A small multi-label audio tagger, trained from scratch: batches of 512.
Rows from block 9, named by matrix and row number. Rows with one number belong to one channel. Each number is 50 + 15 x the weight over its row's rms, rounded and kept within 0 to 99. All counts start at 0. After the name is the row's rms in percent of the matrix's.
# convs0: first width-11 conv (model.blocks.9.convs.0.weight, 112x112x11), inputs 0-8, a 11 kernel for each
# convs1: second width-11 conv (model.blocks.9.convs.1.weight, 112x112x11, transposed), outputs 0-8, a 11 kernel for each
convs0.3 103:41 60 52 54 39 36 39 32 41 50 51 46 38 49 48 50 58 56 67 60 44 30 40 55 58 57 70 66 43 31 26 29 50 43 50 48 53 53 53 54 61 63 45 37 62 50 39 40 36 40 35 48 45 33 44 72 68 58 59 32 29 57 43 72 87 96 53 53 30 34 56 47 42 18 31 62 34 35 29 41 46 53 41 18 12 08 38 60 30 39 55 47 57 51 41 34 40 37 47
convs1.3 103:35 48 73 62 61 56 59 47 57 41 22 43 55 42 22 30 41 41 57 58 45 47 52 61 58 74 80 71 58 57 58 56 54 28 45 35 33 44 51 45 47 45 49 73 76 61 78 70 67 59 60 61 58 44 22 42 48 62 65 54 56 42 40 37 41 31 53 39 33 40 36 53 42 34 46 57 61 44 49 63 73 66 60 38 23 28 50 41 42 49 56 62 47 31 40 33 33 38 21
convs0.4 101:34 30 17 22 54 56 45 58 26 36 43 49 51 99 73 13 39 45 72 77 49 55 39 42 45 50 55 41 32 47 44 45 62 68 47 49 53 37 47 80 58 33 50 60 70 48 49 50 37 32 50 52 60 55 44 61 41 54 37 29 40 35 50 41 40 52 58 49 54 49 47 63 52 43 78 69 42 60 70 77 58 46 38 24 25 37 34 18 49 31 43 52 29 40 45 57 63 67 65
convs1.4 100:61 44 29 27 32 27 16 28 48 45 59 44 55 50 60 44 42 45 33 36 68 55 58 58 40 50 30 45 27 22 22 33 37 34 45 36 38 43 46 42 44 47 41 45 42 42 47 57 53 50 49 39 42 50 59 76 62 68 56 39 35 44 54 48 54 57 36 56 61 52 33 41 39 41 70 74 52 33 44 34 46 50 36 58 53 48 61 65 86 79 57 49 56 51 47 43 35 57 58
convs0.5 100:62 37 57 51 44 21 43 38 45 56 50 61 42 39 40 48 44 42 27 25 41 43 48 37 20 33 47 61 64 61 55 51 70 32 60 63 57 48 48 52 62 55 36 46 42 41 44 39 65 60 45 47 57 50 62 77 63 27 20 45 42 24 28 27 28 54 62 51 42 36 49 55 55 60 50 36 46 50 31 52 55 42 38 17 46 43 52 56 73 59 53 36 34 43 48 59 69 47 59
convs1.5 101:41 32 27 53 65 55 25 20 35 46 51 54 64 58 50 52 45 38 48 62 40 15 66 70 38 35 43 44 44 39 43 44 53 64 53 52 46 70 51 40 42 50 12 33 23 31 37 46 64 56 36 27 27 45 49 55 71 56 70 99 90 79 70 30 34 44 62 40 47 40 47 44 40 48 55 54 56 90 78 67 58 35 46 47 41 35 67 61 36 51 54 45 40 31 27 26 24 26 33
convs0.6 101:24 29 26 39 35 54 47 36 43 64 67 37 42 44 28 40 64 54 62 62 54 61 45 58 55 49 45 48 32 32 44 59 42 50 61 48 58 33 42 35 59 43 50 56 60 61 69 74 41 49 45 41 56 59 76 62 68 59 52 57 59 67 41 25 19 44 61 40 46 35 30 63 66 53 46 36 26 52 41 28 17 24 38 27 32 46 47 60 57 43 19 50 70 69 56 65 60 64 84
convs1.6 098:40 35 51 48 51 51 61 54 51 46 47 29 24 46 64 62 60 54 81 70 93 83 57 45 42 35 11 35 43 46 53 52 53 42 28 50 38 49 38 27 14 38 50 80 40 35 23 29 51 58 60 47 45 33 42 62 65 51 25 28 42 45 45 44 34 49 49 61 55 58 38 33 39 41 31 40 41 52 41 39 34 46 36 35 42 61 56 62 67 59 50 51 54 53 40 38 32 41 64
convs0.7 102:24 47 64 65 63 61 47 38 38 48 62 22 24 31 67 72 64 39 59 41 61 40 70 67 59 29 21 40 68 74 71 43 36 33 45 56 71 57 24 31 41 65 70 48 61 63 51 44 36 57 73 69 60 51 48 50 47 36 17 47 71 64 38 40 82 66 34 41 45 46 49 67 74 66 56 31 56 53 50 23 50 69 74 65 86 69 63 65 39 48 51 35 29 50 63 70 58 59 47
convs1.7 100:38 43 30 14 40 41 44 32 33 49 66 64 66 76 71 61 38 41 55 56 47 60 30 47 57 50 31 27 42 48 56 54 31 44 59 52 57 42 55 71 73 91 74 70 60 49 39 29 27 35 45 37 32 39 33 56 44 64 48 57 42 42 34 35 43 56 41 43 39 51 58 50 41 36 14 09 16 43 49 67 70 65 50 37 29 43 23 40 68 52 63 29 32 36 34 40 26 11 22
convs0.8 101:35 58 43 49 34 57 40 30 25 38 32 76 76 30 29 57 63 38 35 30 21 43 62 57 57 52 47 62 75 74 48 51 60 69 68 55 80 71 37 45 36 46 46 62 57 48 38 63 58 86 68 58 53 43 15 74 48 44 34 33 40 63 61 55 47 64 32 37 67 48 30 48 55 29 42 22 43 60 75 52 71 63 65 78 85 77 62 48 46 49 56 58 43 59 52 54 55 43 30
convs1.8 100:54 33 34 44 70 70 62 40 61 75 74 67 71 53 67 55 70 70 61 60 52 38 60 42 54 74 89 74 52 39 55 73 46 57 27 47 41 37 56 49 17 32 45 49 45 61 65 54 60 55 68 48 52 49 35 08 25 24 47 41 48 39 57 45 38 16 37 34 37 54 24 47 49 58 73 70 67 56 56 54 56 47 42 49 45 61 60 70 70 69 85 55 62 49 73 56 45 44 69
convs0.9 100:38 27 38 43 43 43 13 58 78 62 62 60 36 20 35 50 36 39 17 33 46 25 66 42 51 11 12 47 64 62 62 35 19 59 54 45 64 60 65 60 63 46 48 45 65 55 45 52 58 63 37 47 60 52 33 55 46 49 37 44 26 52 73 70 30 45 25 43 32 24 46 70 59 69 58 31 34 43 58 50 53 56 44 46 50 55 80 67 29 51 53 67 67 68 54 48 37 46 54
convs1.9 099:38 57 60 41 39 17 33 48 65 41 46 66 49 51 66 65 65 41 35 45 38 60 55 58 70 74 54 44 43 39 40 50 52 62 45 56 61 67 65 50 34 46 53 40 58 58 55 36 49 64 61 68 61 53 63 60 42 24 27 54 67 55 54 54 65 50 46 51 58 41 35 48 60 73 57 49 51 30 45 53 61 52 71 77 84 68 57 55 51 53 54 46 58 71 64 49 43 42 66
convs0.10 099:60 54 51 53 52 43 39 53 65 79 63 49 52 65 45 49 44 32 38 48 40 42 63 57 40 37 37 38 34 55 81 73 59 80 77 53 37 24 47 38 66 46 44 47 62 53 22 43 68 75 57 54 48 52 46 31 36 44 67 52 45 45 52 37 40 33 31 49 67 42 30 24 41 56 63 68 68 36 29 40 23 18 37 39 31 34 52 11 33 55 61 60 56 63 37 42 39 55 86
convs1.10 096:53 60 53 42 44 45 27 42 59 53 37 71 52 58 58 48 42 44 38 59 60 37 61 47 52 64 72 68 51 57 68 63 78 50 48 62 54 53 47 60 67 74 71 40 56 48 64 73 79 67 57 56 46 54 50 45 29 27 25 33 54 52 38 56 60 58 61 48 50 41 60 42 46 68 56 54 48 32 45 40 64 55 51 52 61 68 72 67 21 41 32 51 65 57 70 57 37 30 39
convs0.11 101:62 48 58 43 53 57 48 48 47 42 57 10 37 48 58 68 62 59 66 58 78 49 58 65 56 46 37 50 46 61 71 83 75 63 55 45 53 46 38 53 54 36 48 44 38 32 38 55 37 48 43 50 62 76 65 61 73 63 58 58 52 58 43 39 41 71 30 17 38 59 54 40 30 55 54 69 61 51 71 43 39 50 44 42 36 18 41 57 77 42 60 51 40 40 25 37 51 41 38
convs1.11 105:32 47 52 48 61 27 29 51 44 35 27 55 34 33 21 34 30 38 44 47 38 39 18 23 39 44 62 61 45 46 63 60 52 51 39 46 38 39 50 46 45 59 77 80 38 13 44 51 43 27 23 26 33 23 25 34 23 11 27 39 33 35 44 44 37 47 63 42 49 40 47 48 25 26 38 43 52 70 63 66 67 63 70 51 56 50 50 71 61 52 42 40 48 57 74 72 46 35 26
convs0.12 100:11 49 47 57 60 86 49 45 27 49 61 37 69 73 30 52 35 50 66 60 57 28 48 64 32 24 41 72 55 62 34 21 38 24 32 51 37 64 82 63 62 59 54 32 42 37 44 70 77 69 52 31 21 50 72 37 36 56 70 63 60 49 43 46 49 25 42 34 48 66 68 42 63 53 26 31 48 60 39 46 46 34 33 54 57 42 55 57 45 56 45 46 38 36 48 41 47 48 33
convs1.12 100:59 33 44 27 48 69 61 55 60 38 58 42 45 44 46 58 45 45 54 46 40 44 38 56 81 78 76 69 74 56 41 41 44 44 51 54 44 61 48 56 66 53 57 37 38 48 43 04 13 16 28 41 36 22 30 48 22 22 47 61 52 65 66 45 33 46 40 47 49 52 44 61 49 64 68 61 50 46 40 48 43 69 57 61 53 43 25 20 47 51 51 47 45 45 37 47 47 47 49
convs0.13 099:61 46 39 43 52 42 52 42 26 41 59 64 51 45 60 50 39 52 53 43 36 59 53 55 59 50 53 36 32 67 82 87 56 53 43 55 48 52 62 81 74 73 65 61 58 55 30 49 48 62 60 58 32 46 43 53 55 60 50 51 71 67 53 36 47 49 36 53 59 38 37 34 26 33 42 48 58 52 50 58 67 84 73 58 54 57 61 66 82 41 37 25 26 32 24 31 31 52 54
convs1.13 100:76 82 65 45 40 56 59 72 55 72 56 70 60 59 56 65 66 58 49 59 68 44 43 45 40 28 44 43 55 49 58 40 42 31 52 50 52 64 81 58 50 51 54 59 30 38 36 27 39 53 41 48 53 46 47 62 44 24 53 59 57 50 49 52 64 81 56 51 44 34 44 33 32 33 35 30 35 47 48 36 33 34 58 49 49 51 62 55 33 20 38 33 43 26 28 49 48 41 27
convs0.14 098:28 35 62 75 51 59 51 63 62 53 46 24 15 40 39 70 74 77 70 68 54 70 44 47 47 45 43 50 62 69 73 53 59 45 51 70 68 48 47 42 38 20 39 18 72 53 32 44 43 55 71 80 58 48 45 55 73 43 41 51 59 72 43 52 61 78 44 26 40 26 43 48 57 40 56 56 42 56 55 32 26 54 51 60 54 69 50 32 29 61 42 47 46 49 54 53 67 67 74
convs1.14 099:46 41 23 38 48 32 43 33 24 16 15 73 76 52 50 56 51 61 52 31 19 09 68 56 57 48 44 45 36 37 51 47 36 85 64 79 84 78 49 53 52 40 37 23 69 64 68 54 57 68 60 57 58 58 38 67 64 58 58 47 62 61 71 57 62 56 59 77 48 68 46 41 36 50 37 45 57 60 52 39 45 45 62 59 51 39 55 59 71 77 80 53 33 32 34 43 38 70 58
convs0.15 101:29 64 68 55 58 77 65 50 65 60 43 57 50 38 22 32 71 99 91 47 17 34 57 55 30 44 73 66 35 23 34 59 39 22 50 76 45 25 14 53 65 60 56 43 70 55 38 35 41 59 53 51 44 36 47 68 63 46 36 59 85 45 27 47 62 69 31 37 48 40 40 83 52 34 32 48 53 43 56 39 33 56 70 57 54 57 54 35 41 53 33 55 55 50 49 54 46 50 70
convs1.15 103:52 56 56 67 64 40 53 56 73 77 58 44 45 54 66 65 56 56 44 56 74 95 53 47 43 39 57 50 59 38 48 49 63 43 55 67 64 54 64 43 22 48 38 43 55 60 55 60 63 71 64 54 57 33 48 55 50 48 40 45 18 47 56 45 53 52 42 29 30 49 72 52 63 50 53 44 54 61 52 34 46 54 47 54 55 53 48 54 48 45 64 49 58 41 61 54 58 42 52
convs0.16 101:13 48 51 58 49 62 49 47 42 67 50 49 47 58 79 80 65 50 40 57 47 42 59 66 38 34 22 22 51 73 63 54 31 55 43 42 32 40 41 51 50 51 51 59 39 64 49 67 44 62 53 48 50 56 45 57 59 62 40 44 48 49 39 35 51 53 88 67 53 46 41 33 43 48 46 52 62 53 65 59 57 65 67 67 49 29 33 32 77 82 66 50 48 47 23 34 63 65 58
convs1.16 095:51 40 45 53 58 38 57 42 53 42 60 43 62 61 67 26 29 54 56 29 35 12 47 32 53 29 26 35 51 71 57 68 72 41 55 47 49 34 32 22 33 50 71 58 73 57 31 42 46 34 28 31 39 50 58 62 80 78 50 35 27 49 61 35 54 74 31 26 25 28 55 68 55 37 33 51 65 32 28 35 29 51 54 60 45 46 58 46 48 51 56 55 26 23 34 41 43 49 60
convs0.17 099:87 53 57 57 47 45 58 56 23 25 42 14 27 40 57 73 78 54 89 75 59 54 44 46 46 29 25 33 32 20 44 54 64 49 59 69 55 55 53 78 73 81 57 70 33 28 41 43 38 29 28 32 54 58 32 71 60 37 26 32 48 57 28 48 53 81 39 42 48 58 56 49 51 50 56 55 56 49 83 78 54 44 72 62 63 51 48 50 59 68 62 59 73 70 57 42 64 47 32
convs1.17 100:43 41 49 52 45 66 50 34 45 34 33 59 40 64 50 56 42 48 39 48 54 37 64 37 36 34 47 77 76 41 66 69 45 61 69 26 38 60 65 70 48 40 28 16 30 38 48 49 48 48 57 59 57 58 23 40 61 48 51 46 57 43 63 64 81 91 44 52 55 53 49 52 66 83 76 95 92 62 64 82 64 52 48 56 57 60 50 49 60 59 43 56 65 63 47 53 49 44 59
convs0.18 099:38 56 55 35 28 39 44 44 48 44 55 65 42 48 32 34 30 31 46 44 59 79 32 50 43 44 54 54 62 69 66 52 53 85 76 75 72 60 61 58 65 70 75 81 37 52 51 49 45 35 38 50 66 68 85 43 31 35 38 31 39 47 58 60 64 52 67 34 61 65 33 35 39 52 62 60 81 80 67 65 43 29 40 33 15 35 25 25 48 56 35 36 37 36 43 36 54 60 51
convs1.18 102:53 52 46 53 46 55 72 77 79 63 49 62 59 70 54 62 78 65 63 37 40 51 32 35 40 48 39 42 50 57 58 53 50 59 57 22 11 32 42 49 28 32 43 44 39 69 64 47 39 46 46 42 56 67 75 30 33 50 42 42 41 61 65 55 30 44 34 37 55 54 57 46 45 52 53 70 57 48 28 20 43 59 66 65 56 51 60 57 66 77 96 88 80 69 56 41 49 49 67
convs0.19 099:44 45 46 56 50 68 51 35 44 36 26 41 63 73 59 56 50 49 33 28 31 54 60 65 39 30 37 45 45 38 41 52 65 62 68 54 49 44 50 40 55 62 52 47 56 63 56 40 41 31 14 23 35 41 46 40 59 67 58 58 69 45 53 58 48 23 49 37 33 34 26 62 60 67 71 48 28 47 41 57 55 53 46 72 60 57 55 62 46 28 29 43 21 35 39 26 36 44 22
convs1.19 096:64 73 55 47 42 33 44 27 40 47 58 40 47 27 32 32 58 74 63 53 50 51 33 29 34 59 72 65 49 43 50 38 43 32 36 32 42 27 17 24 48 41 42 61 63 55 62 66 63 48 69 74 67 47 41 53 48 45 36 43 33 34 43 70 80 56 53 55 54 34 31 13 41 43 33 39 50 30 59 55 74 45 56 57 59 40 44 19 76 66 40 49 54 46 64 52 55 49 62
convs0.20 099:42 43 29 43 50 59 60 74 74 64 35 40 62 55 49 62 62 55 42 61 73 52 64 59 77 48 45 33 52 39 26 45 39 87 71 51 42 52 27 36 55 52 46 60 67 71 76 68 48 36 49 45 66 61 56 59 63 60 45 46 25 39 44 58 60 60 56 25 13 36 63 65 59 45 59 66 60 34 59 56 45 22 54 49 29 41 49 46 36 26 31 39 52 65 66 71 46 55 70
convs1.20 097:71 72 74 60 63 77 77 69 66 66 73 44 52 63 57 46 65 61 65 58 38 15 41 54 49 43 51 66 49 37 45 47 24 78 58 51 53 48 67 26 33 34 44 54 48 38 54 46 47 60 66 51 52 48 44 62 62 62 66 82 57 45 60 59 75 79 75 68 64 38 52 53 57 62 61 51 47 42 49 56 29 25 29 36 26 41 51 59 58 56 39 28 27 59 60 62 55 56 56
convs0.21 100:64 39 36 56 59 60 54 39 13 26 44 25 17 05 36 48 62 62 58 58 50 57 67 58 56 37 38 38 73 71 67 68 74 85 73 62 46 53 44 35 24 31 50 57 79 60 42 31 54 76 75 71 54 47 31 46 58 50 48 69 74 54 49 50 60 53 76 61 37 40 46 33 33 29 54 44 39 67 51 35 45 54 52 76 51 34 42 23 33 28 38 26 41 67 67 59 53 63 64
convs1.21 099:70 69 70 73 71 54 60 64 62 47 29 65 65 78 59 45 38 40 55 69 73 72 46 55 55 31 46 59 58 41 42 34 56 32 37 33 47 35 45 37 38 32 15 15 41 40 41 48 49 40 49 69 50 57 59 82 73 73 56 48 35 39 42 56 51 53 74 78 69 65 49 35 44 38 54 74 99 26 38 69 78 56 46 28 23 34 30 36 41 34 28 27 21 26 32 50 51 46 26
convs0.22 102:62 44 55 42 44 40 39 46 60 61 55 32 41 47 70 69 24 25 41 50 33 29 60 33 15 34 51 53 42 23 36 63 67 46 38 31 48 45 55 40 37 48 66 78 45 43 11 45 37 35 70 76 70 62 42 63 66 55 38 32 11 13 28 27 46 61 58 68 46 48 50 66 47 40 30 26 29 42 22 45 46 62 60 46 44 45 26 10 38 29 28 53 35 23 74 60 55 39 38
convs1.22 101:34 41 54 52 57 47 62 71 65 53 54 49 48 38 57 64 60 41 37 39 39 48 62 70 52 66 78 82 65 39 58 61 44 40 42 56 70 63 42 46 46 37 53 58 51 63 56 39 24 36 40 56 64 56 59 72 72 71 75 79 95 81 71 65 61 63 50 61 59 49 32 19 71 58 66 54 64 64 39 17 40 58 67 49 34 20 32 48 61 63 55 64 89 87 67 64 50 70 65
convs0.23 100:45 50 35 29 30 38 49 44 62 60 54 79 64 61 59 19 41 60 40 41 67 61 53 52 74 81 68 50 23 42 57 64 54 79 58 43 59 64 75 49 25 42 64 55 40 42 37 46 28 49 46 50 74 29 51 19 42 54 56 61 37 28 61 63 37 36 24 17 30 43 47 46 37 30 51 62 75 46 59 51 31 37 39 60 52 60 61 58 61 62 42 42 37 31 37 50 48 57 74
convs1.23 102:54 52 50 69 66 61 67 44 36 68 85 29 44 34 33 31 55 40 15 40 33 54 57 73 96 71 72 46 38 35 28 29 36 57 56 46 48 49 45 56 43 62 40 28 60 65 44 50 49 50 59 59 57 56 57 45 45 37 19 12 21 40 40 55 47 57 30 65 72 54 42 49 42 34 36 33 37 43 44 28 37 33 50 66 80 69 49 55 49 38 14 14 36 43 40 59 71 72 63
convs0.24 099:45 72 59 33 42 56 50 66 63 62 72 22 29 16 37 54 65 47 42 17 39 35 41 29 37 40 34 15 39 54 65 44 34 37 48 55 76 58 35 51 60 50 73 71 43 29 22 22 43 58 40 47 58 23 24 57 51 41 46 67 57 65 62 62 52 33 16 35 50 41 40 52 63 71 49 46 57 59 47 26 32 50 64 48 39 36 40 52 72 70 44 50 57 52 49 46 42 35 47
convs1.24 102:32 33 30 22 48 70 51 43 44 38 31 71 68 78 72 48 45 54 66 80 62 44 51 60 71 65 52 36 36 73 76 80 63 19 11 44 33 42 48 45 24 46 35 56 48 23 21 32 36 30 30 33 53 65 46 70 52 57 80 59 63 82 72 78 82 58 53 34 25 52 38 33 28 34 27 45 39 61 61 58 63 51 36 22 19 44 42 56 34 46 65 79 55 55 54 57 64 53 49
convs0.25 099:67 69 69 54 57 35 25 08 17 29 51 81 66 65 42 54 34 37 30 64 46 60 51 48 15 32 30 53 57 50 48 32 31 35 44 70 59 56 47 43 43 29 26 43 45 62 59 56 51 45 43 24 39 31 42 40 63 80 60 38 23 21 44 55 51 34 82 74 48 50 37 61 48 40 45 61 58 56 75 61 41 63 59 57 56 44 30 67 57 60 51 27 39 38 51 50 45 45 66
convs1.25 102:55 50 56 60 69 66 64 54 38 50 45 76 75 44 56 58 79 72 70 47 48 48 72 57 47 47 43 51 60 52 38 28 33 27 31 53 52 39 22 26 38 52 63 52 41 50 57 62 60 61 68 78 68 43 19 61 58 70 64 71 56 54 52 57 68 50 54 46 49 57 83 78 59 37 50 36 60 58 76 65 69 59 72 56 71 57 52 35 54 56 60 46 43 51 53 59 54 57 50
convs0.26 100:60 65 56 47 38 53 41 48 49 67 37 43 51 42 67 77 59 29 42 61 59 59 39 51 35 21 17 30 54 53 60 49 48 58 54 56 61 55 33 49 67 71 67 60 51 58 57 46 35 40 47 30 43 36 46 77 64 55 40 62 53 39 39 40 46 57 63 71 67 28 35 56 44 32 13 35 55 50 47 40 42 59 55 40 43 33 46 55 61 55 49 66 63 45 27 19 19 17 42
convs1.26 097:35 59 87 48 46 38 67 63 72 62 58 44 68 37 51 48 34 28 47 68 66 77 50 65 51 27 33 50 68 63 61 45 66 62 59 58 46 25 46 48 47 59 51 38 68 70 76 80 73 74 58 56 60 68 48 69 74 64 41 51 38 41 59 66 49 42 46 33 38 35 17 15 27 35 43 57 45 43 47 57 55 60 67 54 47 43 54 68 75 69 50 58 59 62 64 64 57 62 68
convs0.27 100:38 38 55 72 38 52 72 69 41 19 84 34 39 78 65 64 29 46 65 61 65 57 31 65 77 69 37 24 43 44 57 40 50 68 66 44 59 62 66 53 43 53 70 39 44 57 33 27 43 62 76 58 46 53 40 37 48 34 51 54 65 39 27 38 47 65 40 24 30 53 30 17 35 61 50 52 60 45 53 84 58 16 07 38 71 69 55 48 46 59 58 52 49 53 47 50 51 50 42
convs1.27 101:36 42 59 44 18 25 21 13 39 51 67 65 63 51 52 45 52 51 54 59 71 59 31 20 17 42 47 47 38 45 57 71 48 21 37 64 38 47 55 65 54 60 59 73 25 30 43 30 36 37 29 29 43 34 60 44 64 45 56 66 58 64 63 60 49 24 28 32 40 36 38 34 25 18 27 25 32 65 67 44 39 27 43 61 46 60 51 29 32 56 51 54 42 38 45 43 29 29 60
convs0.28 101:57 50 30 32 51 43 26 25 32 56 25 31 45 59 59 71 79 66 45 56 66 79 52 49 54 38 47 68 67 50 31 58 51 22 35 32 36 49 62 76 71 64 39 20 48 41 51 48 57 55 34 45 39 31 27 38 33 43 65 72 78 61 71 50 41 41 45 38 37 71 41 39 16 51 48 40 45 71 46 32 16 21 35 50 44 45 45 53 57 52 49 49 43 47 50 62 75 62 52
convs1.28 101:50 34 47 55 67 49 58 52 41 30 41 17 28 35 39 38 45 51 54 52 75 68 72 66 63 55 81 88 69 55 63 68 69 35 36 66 78 43 36 30 52 69 64 57 70 53 49 44 61 67 52 41 32 30 51 49 44 66 43 28 32 46 47 50 52 45 46 50 52 31 49 58 70 51 61 58 56 61 62 64 63 47 51 62 71 67 52 26 32 26 19 24 25 33 60 66 60 50 59
convs0.29 101:83 65 51 48 27 51 27 16 34 20 40 25 38 28 35 45 44 41 44 50 44 43 38 56 56 57 43 35 57 53 48 51 31 30 29 28 29 56 39 16 21 34 54 53 47 71 70 64 59 65 62 60 53 45 38 58 36 44 55 39 49 73 65 42 46 33 75 54 42 45 45 61 44 44 54 36 35 42 62 59 45 33 40 51 57 43 37 33 37 62 50 44 39 62 52 48 40 65 59
convs1.29 096:41 57 50 43 52 39 62 52 50 46 50 44 54 19 16 27 23 50 70 61 42 36 60 48 42 42 63 60 70 71 85 71 70 49 67 63 68 66 78 64 50 25 49 41 39 51 60 60 52 54 53 57 47 61 61 50 50 49 30 56 55 61 44 43 55 60 11 18 35 60 52 38 47 38 33 39 38 47 38 47 61 66 78 70 68 61 50 32 57 44 51 58 56 57 67 61 51 30 39
convs0.30 101:56 58 31 19 52 51 34 51 66 51 48 48 49 51 78 77 51 35 46 36 43 35 54 55 41 49 44 57 51 49 45 59 50 49 65 58 57 66 75 65 61 49 42 25 71 55 46 37 54 46 38 59 55 53 48 55 71 74 60 61 42 38 34 35 52 56 54 87 45 24 43 59 32 23 33 29 61 38 36 36 54 56 52 65 72 47 31 36 54 49 65 65 49 42 49 49 50 71 69
convs1.30 103:59 70 57 78 83 70 27 36 56 56 57 45 44 55 38 47 62 67 51 49 13 31 30 14 28 44 38 35 51 42 61 62 72 29 35 67 57 36 43 42 49 60 42 41 63 60 46 52 56 56 57 47 57 56 48 36 45 56 56 49 40 47 52 64 63 57 60 54 40 45 75 53 44 36 47 25 30 60 49 54 41 76 71 46 40 27 33 52 36 57 52 70 67 62 60 45 45 55 68
convs0.31 099:34 21 27 24 29 40 34 43 57 39 52 63 48 24 28 56 76 71 41 41 36 39 64 72 53 51 55 46 44 44 24 09 10 49 55 63 60 72 62 65 46 22 32 25 46 32 38 51 56 54 47 38 38 34 50 40 23 50 53 41 40 65 54 55 55 60 29 31 51 61 44 66 68 66 56 66 68 53 37 39 48 63 64 70 60 47 37 61 50 43 28 31 30 36 27 33 45 29 49
convs1.31 102:67 73 56 57 50 53 51 55 42 40 30 73 76 51 57 56 58 75 60 54 62 56 64 50 58 67 65 67 58 51 31 40 54 57 64 65 50 54 42 48 53 47 59 63 32 43 56 30 23 51 68 66 59 60 68 18 12 12 24 23 27 28 56 54 49 47 63 62 74 75 68 48 50 48 37 29 47 15 44 53 72 70 58 47 69 72 63 54 42 56 42 34 29 35 54 56 42 60 52
convs0.32 098:53 69 67 36 36 37 51 59 52 40 47 23 38 57 40 37 42 21 38 56 38 25 47 47 42 37 41 40 37 44 65 56 70 49 60 26 40 49 40 50 50 41 52 81 37 45 56 74 60 33 13 34 54 51 57 39 39 59 55 62 43 32 42 51 44 34 70 36 41 59 66 52 59 33 56 64 40 77 50 53 64 50 58 58 49 32 44 33 41 47 46 51 33 40 43 30 47 54 45
convs1.32 101:29 41 64 62 52 55 31 46 57 55 47 47 51 68 58 68 45 36 51 65 66 72 52 46 40 33 37 37 53 60 72 81 61 84 64 40 35 64 65 42 51 74 80 71 48 59 58 34 41 57 66 59 45 42 57 17 27 37 25 28 26 26 38 61 58 41 49 57 36 37 18 39 45 57 48 65 55 46 24 40 44 50 46 58 45 49 66 66 28 46 50 65 51 58 44 43 40 33 20
convs0.33 097:72 59 60 68 42 39 21 27 14 46 41 45 78 65 62 37 27 34 52 48 30 61 52 72 64 53 40 28 18 16 26 46 64 99 71 48 58 50 59 56 50 35 21 11 25 33 58 53 58 53 21 29 34 52 52 52 67 90 63 47 38 44 26 45 35 18 33 47 60 60 41 34 46 61 65 66 88 41 33 64 48 32 02 34 34 54 41 43 36 45 38 44 55 37 22 27 53 51 46
convs1.33 103:69 51 52 51 48 50 55 52 61 47 44 58 53 50 46 36 18 28 53 69 55 68 41 60 62 53 52 43 44 54 78 66 55 53 46 43 51 68 62 48 30 51 34 31 45 44 35 48 39 49 48 56 38 39 47 71 72 75 51 28 27 42 54 43 62 70 64 70 77 63 58 48 47 42 29 36 44 38 68 70 93 92 99 92 74 67 62 71 93 91 73 44 38 36 51 43 37 30 47
convs0.34 100:41 15 48 52 55 66 44 46 44 48 40 31 66 59 59 46 44 61 66 46 48 67 52 73 73 56 43 56 48 34 36 41 57 39 40 57 61 55 55 49 52 34 50 52 32 60 67 54 48 66 57 63 78 60 41 26 33 49 65 61 47 24 47 61 35 52 40 33 48 54 71 68 60 62 55 57 67 55 55 55 56 48 33 35 46 47 42 34 45 30 36 64 60 52 46 37 39 42 52
convs1.34 098:58 45 44 50 64 66 69 68 61 63 44 33 45 37 43 44 35 24 12 22 18 38 27 32 54 64 60 53 32 33 37 31 34 50 45 76 78 86 67 50 73 81 72 56 64 56 36 18 28 24 23 40 45 34 23 34 56 44 26 52 54 59 57 46 62 60 41 47 56 36 54 66 59 79 61 81 89 19 40 60 48 09 25 39 51 22 25 16 79 62 52 32 38 39 49 61 51 33 42
convs0.35 099:52 64 57 63 82 92 58 67 64 63 61 64 78 70 68 53 59 56 49 53 51 49 39 38 50 53 57 73 80 66 65 49 62 53 54 47 46 36 55 35 37 48 50 55 44 46 50 40 49 48 63 54 51 46 44 31 57 46 51 57 59 83 75 72 60 30 23 36 53 52 46 52 47 43 61 42 39 55 59 52 56 61 49 61 64 57 52 50 62 47 56 57 28 27 36 35 41 64 60
convs1.35 101:56 64 57 63 70 58 70 56 55 39 55 29 49 63 66 54 61 76 57 49 38 43 24 35 38 37 44 55 31 25 22 30 45 54 61 53 63 63 51 59 63 56 61 75 73 66 60 61 43 36 25 49 60 75 65 88 66 55 46 30 31 37 41 42 37 31 27 32 45 45 55 42 52 60 59 49 61 77 70 69 63 56 52 60 70 68 68 65 47 53 58 58 54 57 47 42 32 42 61
convs0.36 101:76 78 68 63 51 62 58 71 36 33 42 54 83 43 34 31 59 48 42 41 79 50 77 22 33 45 45 33 40 33 56 57 56 59 63 44 40 60 56 39 36 57 45 56 39 51 38 50 61 62 53 54 48 21 28 45 31 61 79 37 40 46 12 19 17 34 20 44 47 47 39 66 43 53 62 69 41 68 70 50 47 50 46 52 51 56 36 28 49 53 58 64 68 45 53 52 45 50 48
convs1.36 099:21 29 29 41 48 39 22 25 55 48 43 39 32 43 37 47 31 35 47 64 68 99 67 38 41 66 62 68 40 47 19 32 32 42 57 45 48 87 91 45 29 32 31 73 46 47 35 35 31 47 38 29 35 23 29 58 64 72 53 48 50 59 41 28 41 61 56 51 49 40 51 36 66 35 44 30 42 55 34 52 56 38 28 20 51 48 34 36 45 53 51 50 28 36 40 42 41 42 39
convs0.37 101:34 25 50 48 38 37 33 29 45 54 61 40 35 39 28 32 48 38 35 46 46 46 39 45 57 45 33 44 52 49 37 56 66 39 52 40 44 18 24 59 78 64 49 61 55 53 40 36 57 39 42 50 63 92 59 71 81 60 36 30 51 45 45 41 40 48 56 47 43 38 36 47 51 46 53 39 51 57 71 65 45 41 57 37 37 44 47 72 56 53 50 47 54 49 41 37 32 55 58
convs1.37 097:61 64 62 59 65 70 57 51 59 52 46 38 49 59 49 32 53 61 66 77 64 75 70 72 95 74 63 65 52 68 66 53 31 35 38 36 28 40 44 41 29 27 27 53 43 46 59 39 38 32 40 59 75 62 54 24 28 43 56 68 62 39 20 38 36 51 33 67 66 43 57 61 42 53 62 70 85 30 48 57 67 64 60 72 74 64 48 41 60 62 55 57 34 30 22 44 32 44 55